{
  "image_size": 32,
  "crop_scale_min": 1,
  "rotation_deg": 5,
  "encoder_arch": "convnext_v2",
  "encoder_isotropic": false,
  "latent_channels": 4,
  "decoder_widths": [48, 96, 144, 192],
  "epochs": 9.6
}
Rows from block 1 of the decoder, named by matrix and row number. Rows with one number belong to one channel. Each number is 500 + 50 x the weight over the matrix's rms, rounded and kept within 0 to 999. All counts start at 0. Numbers have three digits each.
# convs0: first 3x3 conv (decoder.mid.1.convs.0.weight, 192x192x3x3), inputs 96-101, a 3x3 kernel for each
# convs1: second 3x3 conv (decoder.mid.1.convs.1.weight, 192x192x3x3, transposed), outputs 96-101, a 3x3 kernel for each
convs0.75:495494531521440435462464458602573850599390492361052000543466485474449403380433347458459540591638554517558520499512488510498498515515484585522474451462474492531523
convs1.75:565491546573537472483495388719466548525504486469569474652589536486476448575521446426429538572441465574510579521473379547516411466544445425416595500480544376485415
convs0.76:448467469512476503514500472555477506458491493458460504543553493469546510498533573490498510433537472597546549497520486491520522477516531474534559545504453470406556
convs1.76:460446482484505510578508491510561534431487530559464469554510548474445498502492511439439502517484579528482457497461547473423426418471465457522550474544452446515511
convs0.77:572572510518470515467463481560494510471522487537467495512579506541498464451492490472445552628482502535499418526506522474460516483467537480547552554539505516523447
convs1.77:467540501554484494507531442538569474491462531438472519498500516508490519433504485553438402497489414531546525481535561475480582499464441496468451473500463518495516
convs0.78:447459515495548582468520517514509506459548457486527467505443497553432562442484512519582483617538565571537443502463526463455540522477503521508412510544523478522506
convs1.78:503492474441488477574525604559533565536496455501524552504567553504511486506547536557494470455435447486521480493503556451528538451513559542467536492515447575440485
convs0.79:560492487480498421458548493546536457530539575545483581592482458445476480424493438518480517472510501489537524491479551433463540482436523448527514481492501469477468
convs1.79:544449502512547478475486497485525529469475531492457486484477454624542534466478462547539541493509520418486493511514546453595550481534527543543521517465496515544528
convs0.80:562554463562512509511391553459530485490518570506432482514454506509510419507530349480433469460525499511594492445513548473527515535541433479478483496498522510538524
convs1.80:422569475511587431531485491597538488451516562455420570608400463523528495505527422595466459512429525543518526478518433463511461496479419485535531466441465568456495
convs0.81:471483461442573506596521531520535582524511519482440544501494439564555508559416440469560435537523518501519523510483494535506482512570608539488530504488538517491513
convs1.81:527504439549438517519558554425467504460563518554550573561508460440447499474481510433469449504497542568501506497484471536498437491488451514536424499523511542498441
convs0.82:507492518506492512484486442521514594465520464537516543444440607484505455489447513513512529436546559492509455450538503501467556458478498478541541492570550584484474
convs1.82:554583487467529508459518497525644525543493501441518503489569542586485506351485593591480480411506499562543553540489572500538435483402461533534451578459475476469546
convs0.83:556462519546421502490520499503515501517450527539527509472512515500521513473516548510549545466438522494477538446505504533492493588497458488517448498493471496503423
convs1.83:445492508458526449461464377461467535497568501500423506461449478509551511511470467470475535499493474469471384574471469448466440534487417517507517462440502579475527
convs0.84:479503498426419545496464465489782518316366437407000497526485523508495530446501518514412425566446537487502529514558535532416494433482510479527463418516503452424574
convs1.84:649442489418477485521615558685614636391517451462549476469530408564488443506424428420443406572558564568513500560572529640448490469517574546593603352527553472467477
convs0.85:527460489442473563480463479526523457513501521538453439557567409495600461483521475586571525590534488507475513488494478487510492495542506430439508424491575447460499
convs1.85:571553553540500514523479551528650555450500472515485452516574419516461562468526396518507561510449430517386412537458490483512462538480467475486489544537530466459484
convs0.86:560550537506559536475458517421485516526504542496525457522473495487497512532444496443458458513539575500572531548491542520459516527465543458539498435542555527493497
convs1.86:519565495439529550507394475564525529446528545468462502498526510495501565502557485413545498530429432470498452504451463478554501480475435505527502535490506508461540
convs0.87:461463433600544489535422508585545524582563515477528480475507529493509560477534503527534488594508528546486491447458506471427541504532597480513463468532417452473530
convs1.87:517483505444396465568481516455513416503532477455532458427477567500462516553502478493501460549475389544475444459426438440428492430489509477581428556429529530514505
convs0.88:526457474535493486565520542596543474514483572429525509560515476504527464474477466463493564548519405543488442482481449543521477534529463530494508516550494530514461
convs1.88:516493507485474458547503494523549535544505448510493491506518435537494533502435406562531472555476458479464540543588458528539477501412488479458441520541506437470466
convs0.89:509449468501438516585582546482454500559508496574482542497460494513478395639527451440544543428463475455423493417532481469585484474508529493588539530484519520456598
convs1.89:464441432487519552540496475431559524424554544520440494566524489509453356505561511554598460531516537541489517489459550480437473523536554503540460487508520479387497
convs0.90:544554508515476495504462490475479533573376547519549532454453459610486515505546520446528516551440509586560603576475484433515492508492562452534445552529551535401512
convs1.90:593526584484505459539454427459574598484610370558459485499545436560549455582493551436484498548524503352447471429559461491528584445447431421574486502467486584557572
convs0.91:458391487490476486486404442527505550544481482472501464522435419475513346438390383547548489542504476491485488466473535486516525486471509507545507519423471452428437
convs1.91:569542550483533496430639498528573576468422368494477421570641439531472435553498491460565508590529531544533420489466500485440522448512537506429472496535536466544524
convs0.92:458504467493521538498478497526581544507486571476483504505545522448500487501419544535550596539513554502487535466434465509469490510533545530577485445480515519536517
convs1.92:453507480447488468557537544548549469444508493564520530494583493490456441520462500508451511501502489471526456529497438484531469498531502490584494476499483503413468
convs0.93:500523481452467530529484554489576464516405455501568502523532448533492478490483520573579483467549440519576562505493512484475509505494494528502468494559493550523467
convs1.93:493594522493556540469466489537508539484498456563466533499492457532463488517481499414530508534485559485428459470543497458575494470562537506510505488454547487514462
convs0.94:467479536546463508502500545513538505476555541569476558504504489549565566448527436447485492486470487520528474494550521521546558546439437510557544493523541531423572
convs1.94:529508477538512473502455543500539457478517580514526537532433486474415559506548492492467459472550472465526561592533472473488482476480470480535481456498537541514512
convs0.95:519478563515499487524484470516533522456523539554481456465496408587472492510447524529489454532513546499426485518502474511517504513524509486537459497493485516499511
convs1.95:528529468524528507508433537487508508478491523488525460489581512511554496514473435496542525419473483554531418514522494506497536471455457554503514473433464533397491
convs0.96:536473463478514537471457472459491517559466551490467482470448503460448446533436571539503455505530454508505487531438507500497541478522455522490507490519475486442517
convs1.96:465570486484516569478545502542547482481567469474527599479534527564488507510503573529511493491487513505589510480491509484483533537559489488508498531522540519479423
convs0.97:473514537528531489386542472486475468448494492581479498513491491473490512543471590493562506591469608555383570499495472494548536491476543469561521537527510509550496
convs1.97:502434628510456502451448528447537471541479508579552468492538459409487523487499517474496512464519392544462516477526523475456451475522509503487484437508474537420507
convs0.98:517571514441559464528471480521538493533520579466539478544440582532494516612496527539443495591521509535488497512479493505576558486437493513515520525484559474511502
convs1.98:504516461432510545449469520447553500527542441590447602459495457463463480544514496470495508509419416533574459461557475446498509555534515512510503457523487519513472
convs0.99:514518532437548475476527498569474523501544462459461528550560513491402521496582460522463459456518538513474523501446501459508476539508463480528479489449453537500398
convs1.99:542483521422452494447446477541551551515564402454495497451490546520567547568409428457538513478470538504485524523506419585407487537537499583566514556486576507445530
convs0.100:495528464438533525472535531478493525498507505479503480562493535528523510426471413526397491480628504525570515518528523477493454472494477502451524553423551531456539
convs1.100:536547511446559575498512537617523461422550604530484589521443540545485463522526482492490435508420449463578526492461534492497559521493497521501558474524569543519520
convs0.101:445472487522546528493478475516528500439539532486503534403464610490449545465564421449573442509543583473463573517481425523499496547510514548539499479550564475541507
convs1.101:546501471528529537490473475502509506505426578526544499546459495523541486475535482497511510497491518560462552502486533534569469593521513506457457483473517437393458
convs0.102:421495522543530527574497511453457523541518548508510420481442493452514529515521464471460478439490434456503509469521532477466549467456494453504508490496547455566535
convs1.102:523467378491510480545644577604467509435530505489570550582434523432482469542543482454523499519436554519540423505506528508513510474528516485501518490435534457515523
convs0.103:473509500477536494496422476485555492495489467533566516428520520481515516397466594487522443607488552486591560467494534491455489527522495446560525523571447439471498
convs1.103:523521461482504472476471474505458469522493497444474506483502527523457523467476543536421540490477518568431505475516532483520446389478539415503544581491518432482547
convs0.104:504497433542467436469467535534587516485523480498492506459484505510532489512519543497457552454551516503517513482524515517527489547453474431486506480448476487475440
convs1.104:449480547496570485522474514529468510456516584499434541468426479471480485504501438471532515514457533470563482561508479462446483521448529515500535500516584469518581
convs0.105:501551552540550525493552457464476451517478519535451522570515499518466393526558521569569456509492564370496490502512466477489465513575496436517477410537545527536535
convs1.105:470471409433459509412525516480565555484399430479509449550496481559502478526454448608551522459504514459479540489573502476588492491541481401556557504488552546491564
convs0.106:533512518484460511518458468600662559534527535411300465520561452500489528462575485514628516524325470491525547533471512538461534529510554474459490515462514519478458
convs1.106:511541421554545550538507433504520436399644515464420493546464668372427480531501533464403485475637474511463436494742550502441438617531515485577455542396458560520503
convs0.107:446433477440549540518505528423516524545461501583461444450529513491476519502460482534473520526505518566543502453550480473462535550550519571520469485481413472422499
convs1.107:482525509475500458511499516509500442502485437521505496535472479482455477484521544425494509554456457535528471489453509476474568440480605511504571594499527467485464
convs0.108:499477502532556495505487516503499523458490501540489532485516492423470456441514537459419461494474559481553457508487495482531533485542509501542505450470502500487544
convs1.108:464489534498509500557553504485521535571506587519500485485516483491518594497472508534452462431491527517510512517463528432427479508589540440483527464587499558452528
convs0.109:537544465553486548461507503452473466491517519535554437482479491434462546546501533418531526417599506492519428494511510505556465508521470531493490529542533477555543
convs1.109:487560467469537520478449576499531465497509423489567490551513448410568554504521431554437487476515513486509507538569444559404455499462490511471511462542465510497535
convs0.110:481451509555538509529483461459525521486467502532546512495514564499574464550539548468465470473535472465477437481436476484447407510530514494441531520491437547517483
convs1.110:540492526530477495477441486482471484445469505575564537516530457442456494465558459493449521467461562438523435491498487589557506551545496489489431496509552495498509
convs0.111:529517542466569532474503527432492489486574469517471496550488495532543498517413563485558481512562485508417488549481543578500460530425431481462424561514487543520538
convs1.111:451513433487443479480515472547505531555529426528481532413572519530440517464555398504515460474444524537521467528505497457444468428500483547421453471540559599599568
convs0.112:514499497518553464535489517462431497516473572540543511480460541428486428432456480565553495537555479453503434457473498427465542585534504473506497528545473514492506
convs1.112:523468524533453463463462471520604534489552517463465495476536547527510473482544542516540542525396452521504509508443581466439565540603601507554460421473497446522512
convs0.113:536529490532516513537508524525513506542486564463474497480596428456420652560466539518477505624561509457562547505441494474496426480510531557517505527489494594463530
convs1.113:561501409525554504477494485584547531478578467465455536504559432504511476527542484425439526506343522442498573515458536463553572507442520450542508479467564550521369
convs0.114:454493479457488548503478512494475597535518418468485525465581495524423524512427527515490566582546553547506420524449530512559478452440461552501486421515484517550508
convs1.114:497497481405544496484505513518490522624438412415492557425555466539436497503536599484503485471496458526565525448505495534363511463553525432507458497552547484504434
convs0.115:500448496560503469509507544496545514494518515440558451455574608399510486465494501438531585493433512483492527547555501571514497470442508546404544528511545535520451
convs1.115:565502523476515432535539491566490459514454516466514528460511527532478481483479528421501480471572520501474446459536444506477492523477564469479457459500502504590434
convs0.116:535501422507477450416512427532247557430699534000496535542407474412464347583433399472599454650671472523518481491509482557528463513449501506433399474451431448526434
convs1.116:507506522572415456460521500536626548618540487491405496616613511604458576533522423600588589430452456467584563521451548475414488486462399526496494473557398463516436
convs0.117:526481455453550449440463503540505564460541501458539526549413516523489545535528533501430467488448521565542523499500482485469511503525531485519557523579523471538555
convs1.117:474550523530506483456477438497602564495532489469444491456465541509418469461518452470423452508548503549463481448546444480482571534524489459438428527479520459492528
convs0.118:488517528541453507438467477525486434532531507470513458524534416473558526467466550491552459480509518460536545491523451564475444430532458457502471413504494397499500
convs1.118:497550531455575464524476501551568500471500454487485412500510563528482470543494486438527497494469496552521563569469534473514497571506456515493554483475566492564554
convs0.119:527461506523523527494565517494512578527538523466534495493513449505531505467507541492437517478444511495487525488499438497513468464535505521515501513561543446464490
convs1.119:470480509538518542493473548555518507532525494462545509418564498538464514537465500455501522495535490578501528532433526450490538538510489463574568460480485463548478
convs0.120:492490505472493524497430493566538464506524521504506544565397489492445419442492496497421512551478515474492493476502481577508454483498506547487503476465505529546515
convs1.120:476516513532581442460522519553559489465394508527525525601492485609489523498498481509489538515551517525484515550497540569543436525519500475481549496475590540475520
convs0.121:424543542459461510483501504444444536521519544438495466421538502466506509379558539393515496542489460526402515516540521509467502471516479387416491524467560472458485
convs1.121:537511593416385447382430561537526454504520476519559524434483476574433554556484526504547468500555385520385568550447487458529476487412462490573531533510452475496617
convs0.122:504516505471460495527538540499505517448511548503516495510513460499563510512463533522407547473534530612537473463535500500481493489477511515498496516490490493461496
convs1.122:443450562524521506455560503510538541510447437497406568530483475487565450556440541567536407484555479527538504442505537601426408427506550444459571482581511437525445
convs0.123:498519535439489488539438471467483480442553494480509467566468456511498417566474576570501560444496566369548554482486519472500433470516511449576547524503539556578433
convs1.123:519489460427607443541488547548488543480446441527566492496464432556458486577598544542530455476530567455529370441551531549552504494489474520517481407590532445435527
convs0.124:461497564479535500478514558540522480509465465562484476512542505379555433405530471459547485518534491536468466562524468475517516455455489500474497515498486462515498
convs1.124:501498559480473472470527529508550452590505478485487451538429485534472567496476507525548508508508446473489545464513476502464470512551467484548528439515473497494532
convs0.125:565459494478530447494503534520532457510493486459498537622534517472551464515515469546470540542575491488502478492559508421463533480454445531497502475531512488482526
convs1.125:392401391541452559577471422475562690476497430558373414564470634460523455570530397493430622471505545447533479601646577468526595550511454565517496401485388547484404
convs0.126:456515477455471515438576562475534466519490509506591508493457496435492515506567526489427558485560465534508549474469466470544537504457440495513447468477405455562504
convs1.126:489492584487483603479492597520545431567550508497511557555554471438471538573544407494452502457451499486521502408447541454478452550508576447516556510524545516395479
convs0.127:538505464489530502434496494526441551501502504470527534498402549512474494521514517442548455448535463514484447452507512517529529510450523526495507476409514534445496
convs1.127:503492437526443477477516482508564522475527454463465475525517522460534516430556536584418494550458485605514514544535566487506472482548594513548424548575538526435472
convs0.128:493500528443553522516510472460565543574457505560482475457494533534542512482498552521541533593539441489463533494481564595529474479445471471508489444479464460494535
convs1.128:541520464454454461386495519464531500466522539516447459516564448558478523467482514472432520586484471471486513470439508471419374487524483417559490545553553528449483
convs0.129:461504499505539425482538537483512520471492491454463438448489465511470501477566537466494530454478463522476535520505516516550495496472486493516497527514493529480497
convs1.129:509464500508447502511518599498554632456516544497482434509476505465539553460515449525491579549530471476446553549575547456459490493478464473489582491489514554444486
convs0.130:455508542496519442528517460526474500483506535488507502443481522437499426481552504510481500582547529503480517470441418469519486420507523489497450504467435498481486
convs1.130:517474520560453473502515498476534478422500510514528561470420541578458558417503574613518437518465409528518482446520572455534478564539582518482515521535458538435505
convs0.131:507481449439541534471504503519481512478492492490472505467482526471516573498460523497493421504486454446513547448584544581535493426509495537528462496419456537491543
convs1.131:538511460530540512495501507507512452505477506523508476593537509457472571540507605401530570475426494502494452484466556520503508508430499484512491505566521551430477
convs0.132:485527474508517502407532507426534403431447564535449560455479508450477599481554551603586508519511521460468481519520464464565534440535521507450508478467511460529425
convs1.132:482500508517561508468453628423549404524448548548481554504485497428546519511408514533548543487499498518448363375498452394446487507412545533516561496561490545530426
convs0.133:454469498557468535476490490483461484480493468544425504522464506485509559464434467547475509469587473540486576493486447532504491422476434552478443521526470512548478
convs1.133:483478524448544471487512606462598373498538476511526416537485519492504496487521432484447538518436511546484471503508561483487581526525522509547505518511487542531477
convs0.134:456535463486483525469527534490572498490516453504479525544448572540463473559486491434531439487515457487502485486536492512491517511447482511561474468547507488550422
convs1.134:486555513506472545502491526462558460546567473407474423585458483454520432396519419542471471515493502542477494504562555464502485582520527478493536525491502463485525
convs0.135:478538555420522537434432552500539505467510488550655515535533450501474540509473510509538469537563475391506509471427445502495534526494533495476544515427466520441474
convs1.135:536553498521511641448483448509434482528529556540545585544472598494532436506527518521565475481457466570484492472498480510446482539494567557554492498531482514442481
convs0.136:502562490431489507501476486472493529486559494534520548500578566536529464471500458507484428478583568515458496523492496499488502577525478519458527477508447491545523
convs1.136:534533531538507504493499482512512424494483425511519539539524452556504533509468454494476476448429501543507436431537471511516522481486442499444521505506531582518465
convs0.137:491522519469500495483524475548558494496493526454514516557507580526531480539481502493596482499537497522436540490529553508524466511518503478541554495519467569469485
convs1.137:507551484431488494497514412588430529488520533494453565538574480532462569491425363473520507515456492513442525545591501496513492469508537555517538513563500460474479
convs0.138:513551537521499550518493475549479556524454544448484489583486514582460438517474493461470467545528509591477524493480524473484550483519548537534552483497521571522495
convs1.138:536448469538452431462508475570582535512565461426546438467587463599551494492468498504547468532458483633469536511492610465465510542485535447429532517539501487468492
convs0.139:479506517543531477524474480490537461483528504528483539545492466498474482529531436447529527506473477510560495537506526506543497498489489558538481490527529524472491
convs1.139:541472512514528565499562482500566454523474547511528486504508449470504482471531434538511468502515484553519571491520541497459498526518480470493510489544459534494450
convs0.140:489484564549640519529459475577476456530580490476519477542502489487553512499524549411511441524569474505502447505424569525429577516431463470517577475455500484573547
convs1.140:522508461451460469476477489543555560522489480397591437453538496459537541589502448492472567524415481575477493599561572472542495541443500480419573459490578533462630
convs0.141:543486464475491472472549513625504566588483534246422547514612503461505580429628447569476556508488472521453512531499518468474482489503482582551448515502421472505475
convs1.141:421464580480557483621431533188490830380548543476463438499531488509373427511550534482578537586435406413534541495469554533491478426464589479491336507514519608497410
convs0.142:591587513655676612648625554508543481429484442468479449495520579546618498588630558489413513487575474507523625526536516563609557502580552527568441594598536553480557
convs1.142:613539476481449412477552589469664682428706421423441459454372381572431592451570389473584519459511551503577537505514457435299437548507531457545438483624404562469361
convs0.143:576483526482523470444513422478537495545475555441505528461564527553522512497583438560483466493530471563575473557520427470562519489508481527540537374512508519602512
convs1.143:555485525430497486494522545461477497412581529572443519513492494533432395521478532472464428459474492505585531566471478455455461539515485535493470461505470437477503
convs0.144:419484559401461521512501518427424511520532499493510530330457472451518546385527590499496518351546550626469547499437476512390485517449477552506433499416446473493589
convs1.144:449491493543520431553526537556466515614504404541463518499419544487504487552527587412409405481430548445512480508500483474583464582632483439547537509491442497524510
convs0.145:431521522522588433495473531542465550592569522524562442527528513545538471480450485472549573432403468481514482476506443513498505490536489603527556539421523513433482
convs1.145:460444456446490479508541442532656542380426552302542505570442550581494426489444467490523553610562599465461508424517535582462597531484546474531493520531522434467460
convs0.146:517461483510445489491511529501504510563467556519572560487442513496503531527382489493481581487563465551438539500475473476461505505479490478461504528465475510513506
convs1.146:462490489502477477477470476425592562461514544546453548442497502425545483518572478505516459500507444490449544514445523481498476524539464529460520507452444540484462
convs0.147:438440463490482494528524515521511565426520541528483521399605493486501468497469447465547531644531549508561505506545453567507487486467458551494540491468506507508473
convs1.147:460505522409540561539514536533514604536460551478508451531549451528429465529413556499478508471524505528506480412606364586505547480473495489481404575486471463469454
convs0.148:525491573464499501453509452523463529524504552511485484468519456578507458609546478546455476508442492497514435513489530442472462543534533500467446492445553505499587
convs1.148:444509521447478555532493434567472641539588500522492448467500459497454543461528487481535448495505448548459524469489490481495543513556508495466474466499479484425443
convs0.149:546479485481455463507484528491510502563496472534519494513470512465525539563521469491501515456630556504592555442522501491423522497491441523505461518435426538524413
convs1.149:574521487487478530437515448501531483524563447545566468428526467540549508504561525491521511472506519490506506477477441577565535485472577491521502551493475546492564
convs0.150:478487471452523458441508457480448487467453462524532480496511548597460589481514539605543493487454482457466467531477468536474539494554500523575483468472463391416442
convs1.150:550526427404398614488532461396484515452458476505549563478467479355442382451358283512446487591589454423582461555595579481366543587478427514529564561460604540399550
convs0.151:491550556499486554487566549505446529513475477502609460518441544473551538500429485509471461621513482479452474518474552567427551473509512460483487514482499523513545
convs1.151:522495535475453466416441476587493609512611510439487444556527545494445552519465495519591506511489407561487488530531517498518513418491503500506534462489498443470510
convs0.152:504456481534447495502518509579490534492571516465624483539474557454474419492555430513556421511457502484534514538520480532519524421469485518495440521574492444470492
convs1.152:436483475578561442567507497576484569550532476536463425485448472548526550432503445514406465453541411566449384494493560511454526569483396506442499498541448478456494
convs0.153:562484566547512465503498504584492514551450559474479512496466493449515550551511411540576460456517386389533505482456543577533510475457465521480436446492425432447523
convs1.153:508438531463483554477571423499615485476547459512469433469535405411540449422486494525477559436572496471454500515463607505493462446510509495583531533520522402443445
convs0.154:536498569550476581500442549522428472510464533529508541589458471574400480569498580524533448436434443460489503514527446486482533525487548482485464539457462520531496
convs1.154:483541532443439531420544421496549471429445527506500435392568495518595527560512477466518580516507504528424495479464587506481558500484481508467488522518476523487442
convs0.155:498539600534517493551493494535465482489474481507472526538474435517457621512462617459578525502512513566381474463508523482522447503481500525503511549507477545482506
convs1.155:532551476555410484478437492566681521486463458437572494371489479347563540558505440473546445554549495444448453515526496564466543492549519446503487558500468523490475
convs0.156:522509511527484497473471486478515482563473503520509501482461502477507499510478485460478534478452481525570503521506541546554510457499499506498509457466447493525563
convs1.156:516489465496455510501536430517482506482498493511463524458471432473473486497574483536501461502527593456514544530482504521473465422536572438448465536500537420637478
convs0.157:429514571506551508506486543554520477569542473511477440412509583524431518514527525472485515572399510477548472511504508487498505546524475553482545436509469475465543
convs1.157:504484485491402535492488530548616538472504505505510454480575462478498505484517570508533496559530491478543536524504529520546513496530497450458631506460515458497522
convs0.158:493491481560466513495560480477560432606525581420492508556518557523502480584423566458503499535554465526520517551428482505486537475478477518449520465410573482474454
convs1.158:530400499477477445511476519563506559394499524457479544503517458535543479485520484508484458540541533529490510519512531506516532430488501457415435512522483547543510
convs0.159:508441476563539500489486504486496508480524498524462494446519474473482488403512427467542479534567461493581452457476507502509515488529501430486533511536561502521422
convs1.159:495503517522439470520519416506556516551511527452462523569533560555384543483528549545419460580533486443585536560527496538563571431664527449485354400424494466519524
convs0.160:520512490538434457499574517525501505479523559501471525520449514475496446596473492509499431487540473486593508514436478447497476489478469479498439472470456515510480
convs1.160:488489534501545553507553469524461575450571498463482443516535375475457504514445478486502512490548533527529482541507487512506569462601406504491542494477451535495521
convs0.161:476459444397387510404448466570625540263475477000010563441345570441385607543520537480372484401425506516439431532465469554548522452472491506512427452415489484509518
convs1.161:446450616652501574474481419633443704564500530400507427303454441449514542335512563491441613488510547539460544528460505488643533520536501473476466590477389505528571
convs0.162:492562499470424539502524566486521471520509510508486475515466479452435476500518497534449538469503485558540496507407555489480527558518553474544506510555443469436439
convs1.162:474440508451550510505504518538530491562491580454474520452455589528513525494475488493510464485555463461538447482495471461519528480541563471488471461412491497438493
convs0.163:455486503495543476375476504573570571449459501516459575496489536516536449547462496457427386542645575544485486514534444493482481512461473444449470504464530555502463
convs1.163:465413601427454511466518529491627567513526451373429370352456485488566380510510431576483481433409397663488481678461580561553574589517517518578552433406431572507601
convs0.164:513456454533435483502455492571494553525458569481552474490545528458506480503486570476505473423459587510447469483514575564490567550472478492485494481496463429450575
convs1.164:508485486473531391524463495582538574542524451435467380409500530636355534579427459426411604441582530474430499505474410504414558489454440458544487494426485469578557
convs0.165:489500540523480520480460496582483476490481558607548574512425347576531415480513445544630554511512489532478476500412547521512457483466541478484530451443467478419549
convs1.165:596562529452472491462505444371453516521484563580488417510488494576446500476460438515583444529565510421449531411527515577540482474593464535541520524467436411505534
convs0.166:532487563559589554524471509517540527494550562446529538453496537526410523523517485458584412418488474464512432543453530460538504465450476497490478526532545522515386
convs1.166:464492568451539532465562526474486475458440561456398453498494452447519439433479484575515428520502556573573602518538488527514589445548490564487481465487390490500447
convs0.167:490528549427511565528452544564755490547490440423002523546448644460449558549466586486382385549466521438416491473477461513426546477500519455447477504438479544449512
convs1.167:530515456524462504399501457528683443500479479515399521437571517354590474435529580575494562550485447585522498533432514467496575484504521438501498567523402452409474
convs0.168:445491515462501543436418478479523501526507458501495499446437503550482513504492510470536491443529506363482548499449485480508485545477490458454461533503480498468536
convs1.168:544484571431464534461464553467554521543493428523446573436487501429539496496493514448573544506477535540469546539533462507570465581468494454525478506527447560521558
convs0.169:528561584437531494566468557493546513439574465544532518424575452394485498473476525476480521451515473338484532482485482532533542486506522528516540496450497458482490
convs1.169:558474607519487484390462468503490488612491526522531428445497470512533580501480436511499518481495440505444483471512584512522425522529434592541489515504396557442499
convs0.170:533447515487484493449480483583473529583494465466492472516583583637530535545477443450429431568547607507436464520526484494492525460468488468541477434450460473540491
convs1.170:508453516495458484518534452476540502580603572453542505479470527484504518457460505554552528396481424572543535521506550498478527530470484502463535534491485607510503
convs0.171:517488482490573509461442508478512499552505502577515491524532567531504531552487491496530462479444564496555451498558506554549516472536425546448455514507539483474523
convs1.171:474598531469531494475504466524506536523537580501498498469479510479522468410442526470488436495520513537532492571516561549540450523515524538549503492430423584510470
convs0.172:524512499483489563432466543468500461452572473602525429484417495480405532445420463585557475520378520472404490521470528523476490518529507510472459459469512550537534
convs1.172:493517653499497454477476420547486468441427471471437484506481489524575550529443516425561583496548493586470415498492471574559532515550505491486500441473524521509452
convs0.173:491441491519570470514450486534514540430526534544515546606552513496512463539474421489532512573441463518405495498510493546490462479540459509545512458591534455415414
convs1.173:513484471537475432512502495584583616465531656492491456476425453532465498462502451525612553617505443524464550517477528474493452523612514552451532514515536508521419
convs0.174:528508511478526600520450537491479485479508497525585484525463484480544484511511575575575528543476481553541541485484484501461457493454496489440549523470520509472503
convs1.174:515515546463461435471496451515558557602473432540455481504518458496506509539404503454529448536605503448410446521532473626497528575512501490466438559418424514443453
convs0.175:535550479461551497418498502588544549481519507426493521402491428428478466420496512530516459591555482606470481441452507529533526521462427490519533495470505480496480
convs1.175:563469622548469469584458545572404509507526511409453487439512437514481515481501460507483430520466501496452498510511465561509501572554547489471578493475422447477459
convs0.176:505523478504545523522489552520523524569524458435473582525452493596530382468442546474444466512514467535510538486497568487485501473482480501505533410506513486469508
convs1.176:520433536449437470535466443437503544491396447488534478498570494521528468567486474405582464491492546529553585505491501488523509464571515439531491458462479464521446
convs0.177:503520416521514350488498427488492524524482479533495451561561495545560485529486443395486524612655576514481507503557471508492421461447501428577506436496497503462443
convs1.177:420562606703514426593425501421475428807574544486416539413548420501409523461589576512466356482530537420505562487393507495595609470511546625375562401506403504469516
convs0.178:486534542491522505557508486517515484479495499501491500534470440515450460565497512523531499434599520446475528544496557498484458564509528524544504523492456484480510
convs1.178:552431485504486510471482513505472524573518547527503453452442425480551517518537469504559534445532502499428506531489432500523431463560483517520500561509392511483464
convs0.179:463530577501550485490475482505449523446492552428507493537505511446448556473541510574501543437590434479540508492542524525494459470488499428441528415544437462493476
convs1.179:504494497447441520460419491618510465448457532520498560536522526578475520515433546512501557548421580500548512458557492513553490539489476519515455529463525508537566
convs0.180:490562478462499451430499513501514512486497567499475538443467508455433478415469424539423441486496532465450423522501534440484401480500496499490521465421479477440518
convs1.180:544449537551518547559501543494575531525556577487457486497453583497555480467473431635587527496504507504520400487441513510491600584575432510467458486516477512503511
convs0.181:515516564461512517474474519521482509494436459469550565429519452430427497486495460580514510439411492565461460525498533477517521478489495422438409484456461480490422
convs1.181:512508508510464524426497423517436605502491491499500400508504507548440447481414543492607519514477555491533472552534511525506560533552422502482538560476461433560509
convs0.182:540550505526523503452540468502483484476505544476507420530549482430466540472468544540497507453646561506472526498538548456523475550498538524545538483579555458499447
convs1.182:460483492548527374489400454576499493598591444445580628436526438511485536405550482588514386413376568412587426437396564656506467597396495567479558455301454430477527
convs0.183:417505535449501532478509557468442499496510603462480480450493530434392531445493524594442598472502498374397482491480530526477463530478428465507482426468500541447437
convs1.183:497501512503403517490432511451429563452550562480575577447485504452498524512496526396497498533453514384466424577477483570510496432502517530549455520452502559529497
convs0.184:543498488427494514470489552424530435540530565532439446542508542505552477541478495396502521557573475508448491441499540473568549496482474458541488451421498537529495
convs1.184:489457576462552587504501453520543576460550485478499544428476547496501490490463509561613449514467460496534511506526483468509542486498510525423556473530467519459463
convs0.185:548522566487543499471562530476539509507502425510470583509460456521449482556474476495377459550457531482508524493469467507510573536529513586495520504510536447479489
convs1.185:495510468512498426477380428501523541683566451400418446445501491566463539445567482455380475434546522487460509631443472280502541593516408462538482376471445449560471
convs0.186:512530488520532517519594517498461499524538520503466537444538563496589476440610537499444551470333421573482520509524582477596485488501505511498507510471583391492523
convs1.186:530477466449396605415479498603644625378321537464546441297448536449562511503456519484466524487555581479468458492537415590322451468593545532530430520635489491466527